python train.py --model="contrastive image-text model" --tokenizer="word" --embed_dim=128 --encoder_widths=[64, 128, 256] --text_encoder_layers=8 --text_encoder_norm="rmsnorm" --text_encoder_positions="learned" --lr=0.0019 --beta2=0.98 --lr_schedule="cosine"
Rows from block 4 of the text encoder, named by matrix and row number. Rows with one number belong to one attention dimension. Each number is 128 + 24 x the weight over the matrix's rms, rounded and kept within 0 to 255. All counts start at 0. Numbers have three digits each.
# q: attention query, key and value (stacked) (text_encoder.blocks.4.attn.qkv.weight, 576x192, the q third), inputs 64-127
# k: attention query, key and value (stacked) (text_encoder.blocks.4.attn.qkv.weight, 576x192, the k third), inputs 64-127
q.85:125149125109164133140120151150122110112146107143102134152115094138119099164126111139160137120064114138148146119134150154111102158102107136128124108160119160064147122144136132108115102155117081
k.85:113146117164123123070119100085105119158153102121138110124149162076131152107145112078083114143149115125109149167138133142119120087156113116121111100113105105153095147079124108110152177156156160
q.86:133114133113177137151094166138136107123121119132131122111114078141128107136074146133166109112128086132149132141133182155134110147118120113117130123201115108089120121139098104153150099131124060
k.86:094160118147075131110123104113118155135130087122156119125174166126129181140168142085109099138138132146100150155129128145076168062148095177118134115106070137150096142101077127075156160139145162
q.87:127123151125122161133158133083144131080100125143177123167112107115146130144144138156139105095098147136083119151096122131117107144103099157145088149113136109119128129186164133110098142113164157
k.87:156117086120102116166132128142153106144133141113067130134127106144104128100138118105131109132114123127179129150095110129140084124142110138131121168124129111135115140122111096131144109129109133
q.88:146099118142171144119104153102158130098115117134150117129102085151141157162071155136163110101123144107122154191107151122133134122102121109145082147150108087100100124141146080102136115141166133
k.88:127145105126082126107132112114158154133126126110097128127157101128113141116191108071118129151116121121145121155147111138099122068147073149132171175136077118153130130069080125116160137119076108
q.89:163139154128121142181131117131137121106156119139101159148131087124114095102150114112138156121081104147160108149112131135130103162110125152141150114121153133149151139131130140109137129137135126
k.89:137100085132178122125151164115080110156114124135058106137113126077104131106133136125098161131144144139140134135137124106148141100184141091115111102114122138089102141099170104127094159142157113
q.90:101164143119092115136171124143133132189124136125121135121157162114136125096172107135089124181106124115114104068131126161101111163161145153131170102124158169124155098137108180142103135123129118
k.90:132127145122124116176137148149113098147127133136170127120104164142140120160077132171139107118122121155143114122081131143170106183090178135145096124117190106117133129193157123150117121133192126
q.91:142094141119154162141124124067159136064092123140175123141123086136167136124111143157141107087130143121086126175096141137133113121111109136132088180153121077140107114174153110138116116108163152
k.91:143131090122083120182140139146148116147131126111085137139141116155098138115160130092127120119108127140180130140115101129130113098133109153138137168123118118141124139121092112132158106126097129
q.92:155095124133153128144098085111123166075152138126124126127136116138164129102142123127131153101133129137109124142134102109163141114102150106117119173120131124195135144131120130128142120115125157
k.92:130108133128150125159137155141103113148129139140100140145148131130099100118154132135132165088138157130159110083180101124117151103129126094125152100140118143089122130137153135151108126145105102
q.93:148105142145145153138117142079143116146116110130143132104121066136139140096071141113122105118158134117136123191094158134127113134127119125131135126153125062127092115130137094162139123141151134
k.93:133126102097099127148130157148142138117088117117094134126134106140128154150159133093116129145108115141156130148135137116107156074162115180142157192131087140135122128096089126100156109099104105
q.94:144122149102133135164110122149158118112115119136097145112135099110118105126114119122160160123060073102152080135117172151107101175143124117116150121187134147129144117144119117092134108125141084
k.94:067179117171093110117170145095095132194151079126152095129159169097093162138152135103082111153137136170107131137127084160125157086134144144128117107104112145125109125142118145130133172164176107
q.95:116154114133123117100147142134130123119110106139116139146122134122115142183133116142142125146067137118128146133122145145100120135120103141152113111139117152060129116142158129072095135151149129
k.95:129146118142121127086130101087144121143134129116129116121132122093133129105136097079095116161133110116120125162123118137136080113140117128125124143125117096159112131078125120143147161131130122
q.96:148166096126154124108132122148115127146146133115066146088138139150112158135119134077091137168133147128169172146156077122126195077163156107124124116170097141106133124079111166172131131143072117
k.96:118145118116137136105125117123143099104136099137188117150142158126142120157125121131143083106152113106092132142122143115098117146127151150121098125135094115127122120168125103115132154119124150
q.97:149158102127159128110131122147118128146149133118063146090131129155114171132115137071087138163129152128169168157151080123128190081160154109123121117170098138107137127074118165167135125140079112
k.97:117148115118136135102126116124141100105137092133187119149146161126140121162124124133141084109151111107091131145125141116096117141129152148122103121137092118127122120160125104113132154118125149
q.98:154150088122126135122131144157127087149161129125152137134135181146120087134120111165162112166142112137166140055116102150139126098107161142117097116066116147116155115141071145126145135162104135
k.98:088097100101119119090137104090103103089125145152156127145114151152175128105119126080122118118108158111092144128069146126147129164101128164105117162133143076135152118181139102151120156138132130
q.99:106090136134111134149121146125138118125122133139177116169118123119142108135131123168163121106106097126108097097101183133140068165087111154139132138084153121130134125170138088066133119130173133
k.99:119116133142118122139132138127103169145129156119080138103110106139121135096129132125113172146103148144161121117123114142170143122109103107136159127127178137141144133098128149144130099135126104
q.100:125133152126149119117134112134141172136140112120103131111117113141143138107115135079116150159132185158112132207127121134133134170145100131134160137178142095128131145093170085155138100127125119
k.100:148132114168115132139065162133179146164105111133194124160178140138078105143122139141141064129108076134118113128220137104066085125157147113104147099101076139048060104099121135090084125149145127
q.101:104103119131154126107139142114079111115125127136133141150113118162147167145139129137069147116120157152131172112110120117155124108109125161116138110111106149100151115106158116134124136110142127
k.101:140154102083143133129133124102151133102130116131155116130133123128155146160105106133129150125107137111114138172120118146145130166147137106121139166178166105150161146154092111171149108113097130
q.102:103147096137098130131121153138128122136114132127165118137142166095116051136141112193167090114179073141124126050153167130117121113110137130137115120093133105130117102165100112126124177161126149
k.102:148100153097135121126151121109105115100129163156075134126088090107169128104130116108118136113106167133129144122078122124163123171126119129127127152106176119163175152204128145155137135133171138
q.103:114115088134160137128107168156121097159149130133151133136129166142159111166109127131118120150097090108141164091104117126156120098103163123133115126102113152108140121132098100100154131139116110
k.103:083134126123111121122101112096118141096146127119184103131118162159146135119124119115160127124143154120118120142108136127158130184054121142134127136160157094166149105166114134130144115106087119
q.104:157131159124134121135114100111122142119121088134122125095119125105131069086102132139139137125160172137104134162135108147117130160146138111107139129132143102173094140129115109203135129121120145
k.104:199091148129128118175095145143156096167094138126113123154132120132118126139115133104157098135137103155139156099182119118079117106169136149127111149098082130037074112111146158107078126139150121
q.105:151169105124155126105133117140122136140144127116072146083139139147120153127120130085091139170139155123160167158148074126123194083166150102123121120173100131113128128079112156181132130138073126
k.105:125143117122134134111117121128149096111131100138191118151148156126133121155127123128145079104154106107093130139135146114089112141133152151119103127127085116116111119160125108111128155121129151
q.106:161148143113169129121128102130155162126140111126106138099131129140144145111117131110115167165113188109120123210111079137121142145157121110123124147163124117132125140105131106159141096113106132
k.106:130127108173107129139065148149165132160108112126199121141186146148077121125132139108163072118146080119117115126206156112057100117139135147103137115101062122050051099088133138093095143142132132
q.107:089151100103098136128123168155155110151123144123149114153151176104130099152146123154116103127105051093127113110131171106133122098134117114146120139141115141117120118145122126087138134103141087
k.107:079140146140132138117122138104117173094143130132156104128106104114141135095143121171134138138140147119113087153095151134152120155085106116144146111138152139192147128169126118125168152089110126
q.108:094144128125057125146113131123140130128101134132142109131146150094100078104146098180156101107188056121123113086142170121097128117124114116130113101126137078161086122155111118155124159125141163
k.108:171104159107149123130152140135116116127120156143076120139083085080163128108129126153099131118132146151123130124121113133143124122171143103139146130108143161144147150137130151127142150120175126
q.109:166165138149115119110142097111097121090113114112125122107137133114089088113138118140156108115192167175134142075170095141097149115145146134099123109093121148140131124134089196183084174142106169
k.109:162113129082144126126185106123121057108119137163072142146118119108167130150126121095115138119118148124118175107086118129124135118167133157121084159114118097127159152166145102150123145135150152
q.110:102142105151143133098144151144127104128141141112140124171126147148145145192132139090121107148070112169133144083130162126153104120103134173135150132106125189085171119132155150020112130153140101
k.110:058151101139117144105162110091106163088164129144153144115130143159117124120146119125129162151084157103130110131063114132186133164056101117131126117150179086206189138194115082163156101125085123
q.111:104126156118139129123123118133166170137136116132123122123122124131158123108120130111113144157119144136101116208113155137137110168133093135144157144175144081142115143106173059127157085121140118
k.111:146119126181108133158062179140165167176108123128172128143163125134069111117133144143140091141115086140138093124214129116086102118140135095117169099093095155061063106086124156103093117149142117
q.112:104125136116102133140113132125156148126110118137162114131147156097141066119137110182151125124146089114099104119119169136122100152117109114141131145131142088161091128157129061128145125116145144
k.112:149099153155114121171081164130135156165106158132114124124124098121098126091137133128133128130121124145155110114173128131119115132130118107127153133094133149092093122113124171120109119139145115
q.113:131132076136177135110134167165118098152155140120134137135129147156139145191129134094127123153079120132160154094128121122154138097113146135140123147111109178070178117123114141075132125153104092
k.113:060160109127113135087131099101112143084156120134175131124135159157137127129133120118137129119123151099109122143087144122154127178060114148120115121155151089191163116174119100130151121115091136
q.114:136148162127123116119134094104124167108119110123097128098126103118115123091132127101128137125176177160112125184155115136107151156158107119119145124166137094148117142105146131198112130123123146
k.114:186124134130134134149122144149164100160100122138121137159155116103108113159128136139118088118123092135124143119192128113065099100206154121114125123099070145062084130104130132101095137148164141
q.115:078179129160101122093146136118122171117106126111122121139137142121121088144157111121122093123170092184105141112167172119115142140132098135140147100157135110114140122121171117142089152152134142
k.115:153145131122143139127134135118157134117130140172131131162139099096133112137145121154119109116095127115123120137144134115113074161167144090126135128098125122142141148181108125122128126139152144
q.116:115111144116093130143123133115147137111105121137180109153140141099136078120147112189165122105132096114094088106110169132123083163104101127138131147106151107152106130174131085104132123114163146
k.116:140103147147119119158111148132119159157114169125080133108114091125109131086134136125116159140111138147161120111143123139147131116128109112130150135106154144117118133098131157135119112139137110
q.117:124105102115134130132169157131119135135114158125134129125130085115108154154166119131143128089103102092129086108149163102126142138131112123165125160143138138094156126142152130092106140141131094
k.117:078155147123135117110141106145108167113151129119083139077123119114105139119146115161093173112122139109152110139079155140151147137116092117131100110134163153193152152121115121128159137132121137
q.118:126141147130068118144123108103122130107095118132134115130135129091094087093140110177155107093178096129116107089148152129092125132131121125112122102111141101168087126159110146162103162125144169
k.118:179095153102150119143164127142115100132116150141050131127088088094151132120127126132106148132128142151139148108103107138140140096174131121141122148111136152130146155128141137142131140129163128
q.119:155139145137149119092175104114111148095116128116116132151117097147128196145145148102110139124068206143114114142137114122135122151136111160116158151121138200096164136116166179073087116132138118
k.119:099154099153130130124157114144125142132155120135095158087156124154085141130143129106113185158103118103155126120076129131154154102099095140130091127125144095155152143117137079173143099150098142
q.120:110077133133093127171108128116115113144128138145127137122110093123104136094125111155140121095191097133147120104125161128121123123109127131133112101112138059148107124134122115160142136141135152
k.120:172123143095146117105162127138115107129129133117076136130087123096172123143109133146089134112131136149128138131129106136145150106170158104138159131140151182135146149095131161131139127121164123
q.121:140094109140137130133127145146096060133150156125135129163109117142121150147115145106126113115106146169157157067129127128153106107094151166122146119065124175107149124129114176075129140145136100
k.121:096141114091137121092190099091086112085152129120097136111093147140179132154111120114109181147107164126118147127045100142192171131087129140142112137175182103198198142160141097169149110107096127
q.122:164092143121127125154114112104105132111105112146128123086125095096095096090133118169146139070189145112125107133148115133097144131140128086119114142117129090166099134139093132218126148108121145
k.122:190105170093145109149136123154121080143102133113048128125108105097153139150114130114116136112156137151149166112145128133107145093192134152130107152120114161090113139084149169113117133126152138
q.123:114063117160183131142123150122098117139157127139125150136101079168160203152109146067104140130117155152143163114111114140159118126089164155133122115121125127090175133101152109088139123154120126
k.123:108177119114111130117143100125125131123164112094145145110140192141131122179121123126119136112126125121147121154132110134154158149097148104124144111170161137155152137112103152146146065131093124
q.124:123093138134171122108154141111117174103099113126131123121120091118151153159138160097098139093080175123086110179142143121140123162133111113145166172157131167110138136125181113097112121105143090
k.124:125154152164121125178089135146153178153141111101109135094161126147055143144147119135155166144125109118189114124151137118130122140095086129137095114127143129127104129108120133125127075133082128
q.125:146187122069075135123143113153173128129121150112125110123163168110083106112166110158163128140129101093145073149139134113094147119167077105138120164147123123134119122137106162140124112107127105
k.125:089105123153130138092124154122119146123095129152137121133133087109115116073139141151091110128123130116081118120122169123103104105154112150105137099096092137117109121119152095093123208132162139
q.126:104106125136088123134135142121110113122109140127156113164121124112119114135137132160146101092124092140116107067132181125132094140100127152134142127094143142131126116165143137078113142141162128
k.126:133119143113141125131169123121102145122140149132056140100089102122144137112125123133105181148099154139158131120070103141184155122113106112144125138135186141173176151146129124165143110128131113
q.127:123176139116121123095143109120126162109110113116130116105143161101125042118142118141144117132176160171095123135168135135110144151159112119116156145143134124148119120132131121189106147127123132
k.127:172102141125124132169097145118169112143090142165141127164147100128104120131129123116147097119099115127122150103161138104077077153172123137112099149091089100068087126173127117114080140153154140
q.128:120155095146150123097151150153113109142151152105108133136122123159118178177135144064109112146092134157160152114150129116146155100132132148138134123136109183073179119109140183090113129153114086
k.128:082166102116132149078163101110120132079161107145166135139135150139148125151129122141123124126115140101095127147079134121144124162100126136127109114155137099191175130180119075130158136113106144
q.129:136048137162186121136122139108082124120139115138126141115091065144156162135102147087114138101137188164121158127128119143152116146098163144121142132107134128117147136116146108131135130152127133
k.129:160144139100121118153138109138130108140138120106093148112127166142130133187107123105135152124120125140167157122134096129140160133120136123135109139158154131116132142107117153148116061137106123
q.130:073178114131097137122105136138167130139125135122144124173154199120151105154140117152106101156131068140127136105127156124120100095125131141130119111124111123124126112131127128070123148112133134
k.130:117136119154122149114134146092133154104146132146174122143129111098126120103158127130146118126132138114114084149119135118141110152102135101125191113125143124168142135183128131154165131110130139
q.131:171147154143112119116147097100098137083099117118115122110133100106081118106147129136146118088172167152124115115173107132094150130151123120105128118115126148143126134131111196180088156122125157
k.131:167119140097152124131179109142117073125120134144044144129120107101153135149129125113102151132125141132136166109096121135123142088181128149130084151109115121129151157125150112143127141137146150
q.132:134168117140138117101145120133117130131137139107091138105127122151111164139134132084102125144143145144149151141147097122120177099155135126122116110158105141107153123100132175162114138136102119
k.132:121151108108138145097153108126142106098140100148168126153146145120148123158125128140127097111133123108087137144117136115101112144146146139122111124138096113141140131161117094114141153119132150
q.133:141080108145175136126113145112074113122151125146122145109120095154133137144140120094131129104177133160159176093140097146133145093092150121121103127106109110111171131108100129168131145136106139
k.133:134145139069126124114155101107115079099116120118126131146123158109171127179121117112099139087135163121121167147129128134148134160162162129112124137163155116147166141126114163114133104118107143
q.134:169148147108138123129120098114132151110115104128112131081140128112113099092131117142136141123176172110122122174145076134102164123166128085110111139150118107154101135119095142223125133106097150
k.134:176115143122127126147106133154154075148097126134124119152147125107122131140128130107141089105165107127115153117174150120062113108180145162110109140099060130068076121104149143098106157134156151
q.135:113143104096114130124145167165147128163127134127151119135136172107137073141127125160135130141093089087107109126119157114156127147137119112157135145151140140130118121150136075121157113122137078
k.135:088109141150121117152058147111142188132125135125182099132127115159106133089123121147164107136114117125129101138137157130121095174082095131132111135119131121122095103157118118108112148121115109
q.136:128092099138141135140134162157115076148149163129133132159112107154118190165124142105127122121076106121162137088116142117155115107095138155143121123093125169088162124130125152049139114145133095
k.136:053160107113133123069173095109080149085169122112119132097103156145165135132121124135106168141121160116119120149052121145197169137062117130145127114173186118225196138136128101153168116106091124
q.137:146169120101109130103168132145151115118114137110154113153138159103119107147147132180140130125069136101103073091129149111130111140146129144121137170105134201121140107167137174063107129128154089
k.137:082101119146131125133144122120114173110133153145100134074112097160101152078133119111147178163096144113136126115032137144159149125069053166133083148118155097160145137184139065170131150127117124
q.138:173110140133121126145119108107105131100109118141122125089131100109084115093134118159159130083197149122139111119156101136089152118142133094112105126106122103150113135133081163208115153118113164
k.138:177111154091142114128164112153106064133111132126044138129114113092165135149119132107100135111152144143133170109124128134117147089190141157126103146115115143112138149094153148124127143136159149
q.139:206076135093159135161114111128130131111126121144127131088130103117096126100124132149175171108144179090145095148125083136107136137137133086121102176116121111146122143135078123178147115110107128
k.139:129098148137107108135111127158103084158106124103077138099141132127110137123119137078112124115155124142149162103160147130101149091151107190108103120105095138065091109050164166090103151146145131
q.140:123118117103146142147098137150169119161158125143143134131131174139163113123102124141135148182097118097133135145085119145152105128114144130136119139120131107129117126126111064100175099128118122
k.140:101109117167097126138069153121131157149117131113200110132138152160098122096129135113161097127140109131122102129169139118124120146081127130115164113129125122090086093117129147118108126133122107
q.141:089145115166105125104128146112097119118108127121138116134134132110117082152151117131124078091188081183124153063170168122118136106116133136129135107117123126127134117137130155142093185148135140
k.141:157138152076150135126185108107122099091137137152078139147100104092176126156136115144110155121114167126129153131087109136148127157158137108141119149134155121178186163191115125146152115115134144
q.142:151171105120147124108133116139121135137139128114075143085145144143112148126125130090095136164142149122159166152155072123119197077169151097121122118173097137116122126084106166184128134135072127
k.142:127141122118136135112121120127148093109130103139184116151143154123138121153127122129144083105157111108092132139128146114092114141133152153119098127129087115119115122163128106114128158121128152
q.143:103105121132092127133131149127115110131118137130163111165122132109123093135136122161155101103132089148119115065135184128135092142096126152140145129091148127131127116161135118086121143147157126
k.143:132112145114138120132156131111103146121134159139064139108089103123143130112125122131105174144091155141155130119082106136182147132114111109138131138131187138162169146151130131160133109130133112
q.144:149144068175135120130126170171120129149174123117094125150137151146092139098091138115119145175141130131137175118136098112184132109117148103144129112139144086077177140088133131114120127150120121
k.144:114121127129146122120074115105125147117102107126117124083133114117163148121104116150139121123128139121122134116117154132124107130139156163125123115127125177117115124125142128110096157135137159
q.145:113144104114133136120104122107141120121158124141113149121112084125136143080128128133089141134108133073131131190089140121115105133110095120129096132151132109155133130120129121131163116107143169
k.145:106110127157145115131118145124136087144078129117125131134179110093099106102138119121112165114175126167132141097155132127124113087155151124119161144143127117123123136114126163123110150141105164
q.146:099144112104130139128095127110181132154149121141140151107103099136130134087107132147102120152137129078124114181082132124121117130118096131141081099148144063140113121113136136175164134129137154
k.146:132080143154142116147137133113126073132069149109129130142178108108086111100121124123115155108165119183111161103137103125118103112168159119119146167149135114115133152139132165128065160140115144
q.147:099130140101123121106114151117167141139169127142144140111126113136118170138138142120119143133099145123131144170128161135158159157114113132144107164179133143123147136142094146119176087116135126
k.147:111123136149113137104102126153137124120101136105110127117146113100133116126111137150138152118141136171107123142117153128141146077149110120120146133116157155153151131139156175145127125128134150
q.148:108122171077130135124125102104154132127103134143156130098121106114161117154151125135135112096120123121129072129112154149097133142137110141127097132125116134174090118165140123142158132118132123
k.148:138131140128120129135181146148121096133139150118140133177133140136101110133153137114107139120126120136123136132137101125128136130127118100134140144132136085140144136137125141135140110120116099
q.149:131106122177173138175122125151117102119155124142124126149096122126167083061107119134098126128137142109129117165090131084131035142089120107146142111121151094155120118125157070162142118141176144
k.149:145110093128149135144156123089099130129108123134118111131159141102078160116146121116096164134112092112140176102156125126075110096160133125108140181139060102084114118060107127127056156150093133
q.150:105143114131089125119106094093154138111119127134114153105127107101129157123137127138074127149134164099109144193122151110085129106152104132098126143142115144140097121096121124121138143099125186
k.150:102113131157114102120122138128168103144083134129146150142159109089115103096118131113125148124159093174122125128148134131115135106145102107117159126117124105114125130165144130155114135143116134
q.151:105128136134139134119141119154169121139148113127121133089123121124158126104107134101127129156155160149125092121124142118157113126116149117143083131160146085147144125139177147140147125150130108
k.151:119128135116107141127154111114089129099105111123114114151198160113158144167123139129127123099083115100089177149084124140079126130166121144130149175094079133093131110157144154136041167127099108
q.152:131137097161106120126139141138125126138156119108098129130139144141096132103108138111090142170156127146133178115148119113162133115112161136117155132154131114103170132102132135112130109128112128
k.152:115119131121133129125089105103133150115112112123111125085131123105172145129093128138150122128127134132118129124105145133127125129139134148124123130118124182126121121131151128116100159131127145
q.153:121102138089137124097150136145113129131113138122129112113136144135166117146148127099158122109128114155126111115145137148129176134132143119134155173120129142120117140157136122127109112144117089
k.153:155135137095074148149179115139094123111191112121106114141120150144159140170127132124160111111103141087104115119094111129137145148096125167152121167141131121148147102115115124123168122100126115
q.154:126134080161110126131120144129133128150167122110101138134130147153092143087101138121080143192151123117136195146138114108153133112112142129123158114166134093097151132072115134136142109134115145
k.154:123107130131134120132080105090137134118097120118106125080142105099158141112082118141151125128141133159114129107109139131130110121150147155119118137133128187120119127125148134117085169136133161
q.155:105132144122098109123165125116124124119141144109126122107142146098150150160142128113101132134132135165133150101157156130145146137125144146101170178160132188126161141141128127067143113108113120
k.155:107151135123114133109109126141153152109147125125130130115114131112169128147093140139133138131119130136117095145120154132144153123111092114129144112084137156163132107135158130141164117106127117
q.156:184114120149156135136125123114070104075154127135116107187115117152127141092134123114134152101113164118140157131128127131150070141090130111113152169126136177137181139122111096074113104105160149
k.156:117167086141128140115098158133142161133167095128121130119107128147115131138146120129110148149124117090183080137176140122143164085103127126117110089106114139132106110073075120142219089109142139
q.157:107130136109130127107117182144154154175133133122163132119109137166100136153115134149172124132122094139120134120146108142151192154129127136164116103135144093098124133135090164178132115159105085
k.157:165099149113104129141120090148115102129122151124112109113120108149116128130099129140156091125134172163110138130084121124150105133136146145138102145162161147149137160150130135108109132133155145
q.158:127122139094082120101144123112122150125089137116131128105153159124125126176149126129127113119147098156117137094154122153113200109151143141105155155108112149107101139123136120117106136121097117
k.158:146123150103090123143146123141151117127176132129139143116076121128168126125102137115154112121129138146114100115122125123174137176085107142153128132133176133167150122158159103124183101108129103
q.159:116135130111111124135174099127112108108144126122094122105161136082167104105151134090071127127136122134141108110105135136127117120118143125108143158136127135159156129149189115082139129114128140
k.159:102148127125143110119140141082127146120146108110131128128152160083168135141131134113116152102134123111111147092153154122110132164113128137142179164095107131136129098112160143113136146110071115
q.160:110098111146116134159110083113140092105111115135108134122122125106143093100131110116086122143145155096119130172113140104082092107133110125101146138122132140142088113121138102128114134119145172
k.160:121140111139129119124164132115133148143150130139133130133135137095121140118132127101128141136138080127118149126147116127108149131124110115120142140127098083101111094099131107158122153139110117
q.161:141165109108158131108115172153162156165183129138132127125126110150124147121106154118129133136111114118141103113101120146188137141115128113167046118144140061125180137140158131116180115138122098
k.161:110109157142162118127093148130108103110068128099126129130157115130137113120136121162106148089142159129118147108132143127129096114152179139134153126136149173136139148139145173088083144117119146
q.162:134150089150124135122113144126141117142179121127118138140110112156097143072091137124103136170145148109128161140111113114171096139099133134133102119157162084117187130105139141123147114133132145
k.162:105110127141147119132082119106123127123082116111118120095169119107132135123108118133134142118151133147125147116126135138121121104156155140118137136121117173113117130125130151119075171139125157
q.163:127123174091146135126131110123132126110096134148157122118121104103165117160150120137170113070107134128120060119111143147102122146143109128135093139098125152163104122180142123124125145122142115
k.163:133146128128124134126176153163118113138152139133149131175121149152094115141170136115103135127120122106138131143148114124126142131112115102136139123125128070135135130130108127139163094121123098
q.164:095093160106099131140133080093131108103083126126131135102121127119152106132156110128107121115148130130123126152142160114071122126129127156096181145134115171155067116130119117153117125113133147
k.164:150126117117090141142187103124139125135174136139124131146122146118115131133115141095142127147117097147118129137116096130127159134122082106127121167125115085127136115122126111159144125128117101
q.165:122151113134136144135119139145149125147149109134118143117139108114105129114110142141113131141120108109134102131095114122139123127135119121160061088136124069140143121135155141136165135132126130
k.165:097127134136177117115106139126114109134074144120131135137157125116126123110155132135104131107144144137131167109135146129111090131152163129132152124138131144117125150142146157100073149148109140
q.166:111114136130095121149119114113141134130094135125136130118144161102126112168142121143103115128138102127116141133134133124090153111149122143105169131107111154110069129113121097128120140106122146
k.166:148121138121137122129148128136167139142147153141142154116064104113134131090110126127129137145145112168115118118148128117153129153104112104128129117143163104155135123128160101145152119131138109
q.167:117119178089140142127121103105145128115101131150167130114111102111168123150147122144153108087115138117116067139105149140094115149138101134130095132114126142171093120166138120142141142121146128
k.167:137136128132119129134175149154121101139141146130145132176131142145085113133160135113104139127126114127134135138147105124124139123122113098133139137127129076131138135132111133143147101124121100
q.168:126170135089116123088134150131132168148125137127128136108159132103131143164148140139123121106086076125131110135118123152119187123159119127147104129108104113126127134128131130130146138114104112
k.168:128100157144141110138116145127137081131085145111138141136122109134124100099141122144124142100157165159133122089144155118145089142123150136142154128158181145157152161159152150091130104127114146
q.169:124124121142157134142133131153108084125140117135119123109110111099117119114091116140164141130123129121139124095154132109135105137145131128137094105165129134148147111161124164119158118135107102
k.169:077189115108162139104093128170106141138134125140146116131157163149152165170154152118107089134095139099154145136110139153092109103153100116118114074114088145101098132118110133117112121173123131
q.170:130114156099141123124130111121116139111082138133139120122139133116153122173161117131159121084097115130129096131133138152080155121157114118128140137094095165139073124146110119138107140120130117
k.170:150143128129114133127168145150132123135163134140137135162100130154108109128159131127123123137120128112137104135142118116139136141102112118133120115147144079139140130124113113137183085117135110
q.171:117113164094116120121145104108110141108078138127137121109149142099157119188177121131140122086108109147129109117153151145082167120156125138109170155106088193142077127150106121122113134110116120
k.171:145145134119103132126168136152147129134180140139139140157085132144126110134138136118130120138116126124132090135133122121144148150093091110136119120133150090155144122135130105140202080114129103
q.172:125128090167102120136126134126122126140148119104102136137134153146093138095109130123084140184154122127132196142145114108139131109116145132113176110154128110099137130076110138138121117132115148
k.172:127110125126128123131084100089140146122109119125106125079133108102160143113084120136157117136136130154119125114106136131128116128144136152119113136130125181119119125126146122123093164137135156
q.173:105109153106108133141107098091146132124093129140150139118114120131130130143147113149117122122133135111121127166127150120073122129136104148111149114132113148144066117108104123164132136108143158
k.173:151115121139102129135162117130156108143136158130130144150125120128086106106119130111126132145137098178127127139129100124133142118132097093122120151134139091126139143138129126159130114131132111
q.174:124127095157099118128136135129123124137148120102094132125139148144094131099114134110083144175156115140136190131155120113145143110116158140112175128157124119105146130094116138125130103126108134
k.174:123114130119127132130092098095137149116116114122104124082130118100174145125085125137158117132129135143115125119099139133129122128143131152121117136127124182124123122126150125117099164133130151
q.175:093115121163113135173113110118162110133130115127136143115109129122112121109107117152098126166165149113126148140130136098114084125114122150114136093158139120133109117106126133145150129126137156
k.175:112121118131148134115116106121154142142098151144133130109148119088117145107089138112113123151122083179107163153109116137102130117167100087106124133099098123103102128133154125160055174164131116
q.176:131108160146104121144149097107081137096064135123135117144146166097139118184170118152139118099122131155116142118163136125078136116157126134097214138091100216120082124118094119123073155111129145
k.176:151148110120099129121148127138157156146184135158142136134070127147117125125135130107142111165112109122153082150142131121138155155085080109125102109118131093139128119133118076158206077125143105
q.177:132112142110106120113138139117107166128089137122144116130137157129131123178155125146139120107134097146117143115160124138107187119147131133111188144102111160100091141112105106139102136122114117
k.177:173109137107087128144145111142158110133172143138136137119056107137132128111099131121153108142126126153133087117127128116168128151092098134137103132152170119168147132137134085125189088116147121
q.178:116115191088131136130129092097135125103083130144171128116116101104166118159158117146157108073115135127114065129111152146079113151141104145119108136106118164176090118176135126134127145111144129
k.178:137141126128117132130179148158125110141152145135146132175122145148089111137162138108106135132123115123139129144145105124128147129114105092135136132124129072135138132133110126146161094123122094
q.179:139139114150114134146094114097124131115122119139136141159109115143085153107115120167117129141126158088118164173110109110100092122132099137115137098122127127118114120075086138149113148111144179
k.179:127110105180141108124093133115174119159098140133149138108132089126061103080122119117119136157178100186162110136159125120133129102138135097101114098136131115111109154135110119154134117147151157
q.180:109127098146103127124128138125145118149163117107111138114122134145105130086103141115086137181162118127129178143141126111151136123107148147115154130170143101115151130106121138135151097130111136
k.180:122106136119126135139099096099129131116104126117103120083149119091162148126078127132153125124135132156106141115096130136125120117155132149121126151127121177122121125125150136120077180137126152
q.181:140133113154107131139112088093124122080119122140104134145140107102118144122147120127077141126115161097120146169116148111092101108142110122089131150130100172143120123111119103086129131078148196
k.181:085152110160148112097103165137176144149115119131147156137122117101128113096145124125106157138155088139149108131185153122128142096127105100116158090118129111122119115120133128155165112139122133