python train.py --train_examples=203450 --horizontal_flip=true --embed_dim=128 --encoder_depths=[3, 6, 3] --encoder_avg_pool_shortcut=true --text_encoder_activation="star_relu" --text_encoder_fused_qkv=true --init="torch_default" --eps=1e-10 --max_steps=16200 --lr_schedule="cosine"
Rows from block 2 of the image encoder of a small contrastive image-text model, named by matrix and row number. Rows with one number belong to one channel. Each number is 500 + 25 x the weight over its row's rms, rounded and kept within 0 to 999. All counts start at 0. Numbers have three digits each. After the name is the row's rms in percent of the matrix's.
After each channel's rows are labels from the 100 images, of 14848, where the channel reaches its highest value: "colour at peak" is the nearest of a few named colours to the mean colour under the peak. Only what is clearly more common there than usual is listed. The data: photos with spoken descriptions (Open Images, Localized Narratives).
# convs0: first 3x3 conv (encoder.blocks.2.convs.0.weight, 64x64x3x3, each kernel summed), inputs 0-63
# convs1: second 3x3 conv (encoder.blocks.2.convs.1.weight, 64x64x3x3, transposed, each kernel summed), outputs 0-63

convs0.29 114:488524482506522503496529481493487458536501465492481498451525505524477533484507501492484502473479465493518447475472481476473460547496479492508492467510463493471459444489520517483509527520455474
convs1.29 076:503488560479482497477505499495514533442474513509518501541482510492524490503476509484497464521511478509459498503476551470504553477452542490484509528460472517516506513485499465493483453485505534
colour at peak: black

convs0.23 095:489528464488498496490522470476496468535522457482481485483494503525488556486482515442472476449515500503501518538485487495527500528488481462473481498479466511457442468533492476494504521508493479
convs1.23 081:510465571502496511527521505524519479486487508511504495524504505488524487516516499513487523527493480477475451454528488472449510457493491521484483497482502497500525523445444511528471500468477548
colour at peak: black

convs0.59 100:492475511516490487509547473504531492545422486455498494480502508532475537467502507505487505493523448518520459511475474516489483526503479499491531500521496467489477471483491511486452470498467464
convs1.59 061:491435476498529501517465521478444515470510498540477499524521508490511501501472503484535493521471488454504545477464511478473495523518490515472481522490499505556482520516527484514465531477542523
colour at peak: pink

convs0.15 086:499485505489482514492500479491533475524508486461481467470510545540479570517497517485479484484562492552463492470510506520512486495474492494438521500517478494488482457497481540495524503503475506
convs1.15 092:510562504454492493523519505506486487467467486518525483522481475476521459487500483528476504531440504506486501534513500489481515494499486492528502498439450482496499539488520446538475490517485473
colour at peak: pink

convs0.37 086:485508490480487513510483443484498492521483494456502510478511522523516557491437532464478491481495457540500478480485473466480513482512497492517528526457491497461469460489476511511465455511500484
convs1.37 081:513495532488498491500512528481459461439499466496480486567512465508492445499514480530546453497509498478504522509485545514525482503499477520502509511522479488516483508507537463498485550508497527
colour at peak: pink

convs0.16 083:506471521502462486514491503474506497452454506441497514498499482482462507538468523478489501479509512518530487492508508462492509447505471511451475484442485499448471480516488489473491451496501499
convs1.16 087:485517522507561497493493522544475524508530501523474475544517500488526474489523486525519484508494501495480527547495518538508514541473529469483489495527530482507472522496565500548504544524504481
colour at peak: pink

convs0.30 082:504466504495464444503525486488522490439512541444503518503515518480500538481468500497477503430502497492485501500489501470472504503485494492536464480517494495501467505556490523515551508473486504
convs1.30 134:507484509490502532493464498499453463537479480548477482482512496495530495526483479485523438578506497478483504507518501524514517509498516514468509513474496526525540527446481513466471499495526510
colour at peak: black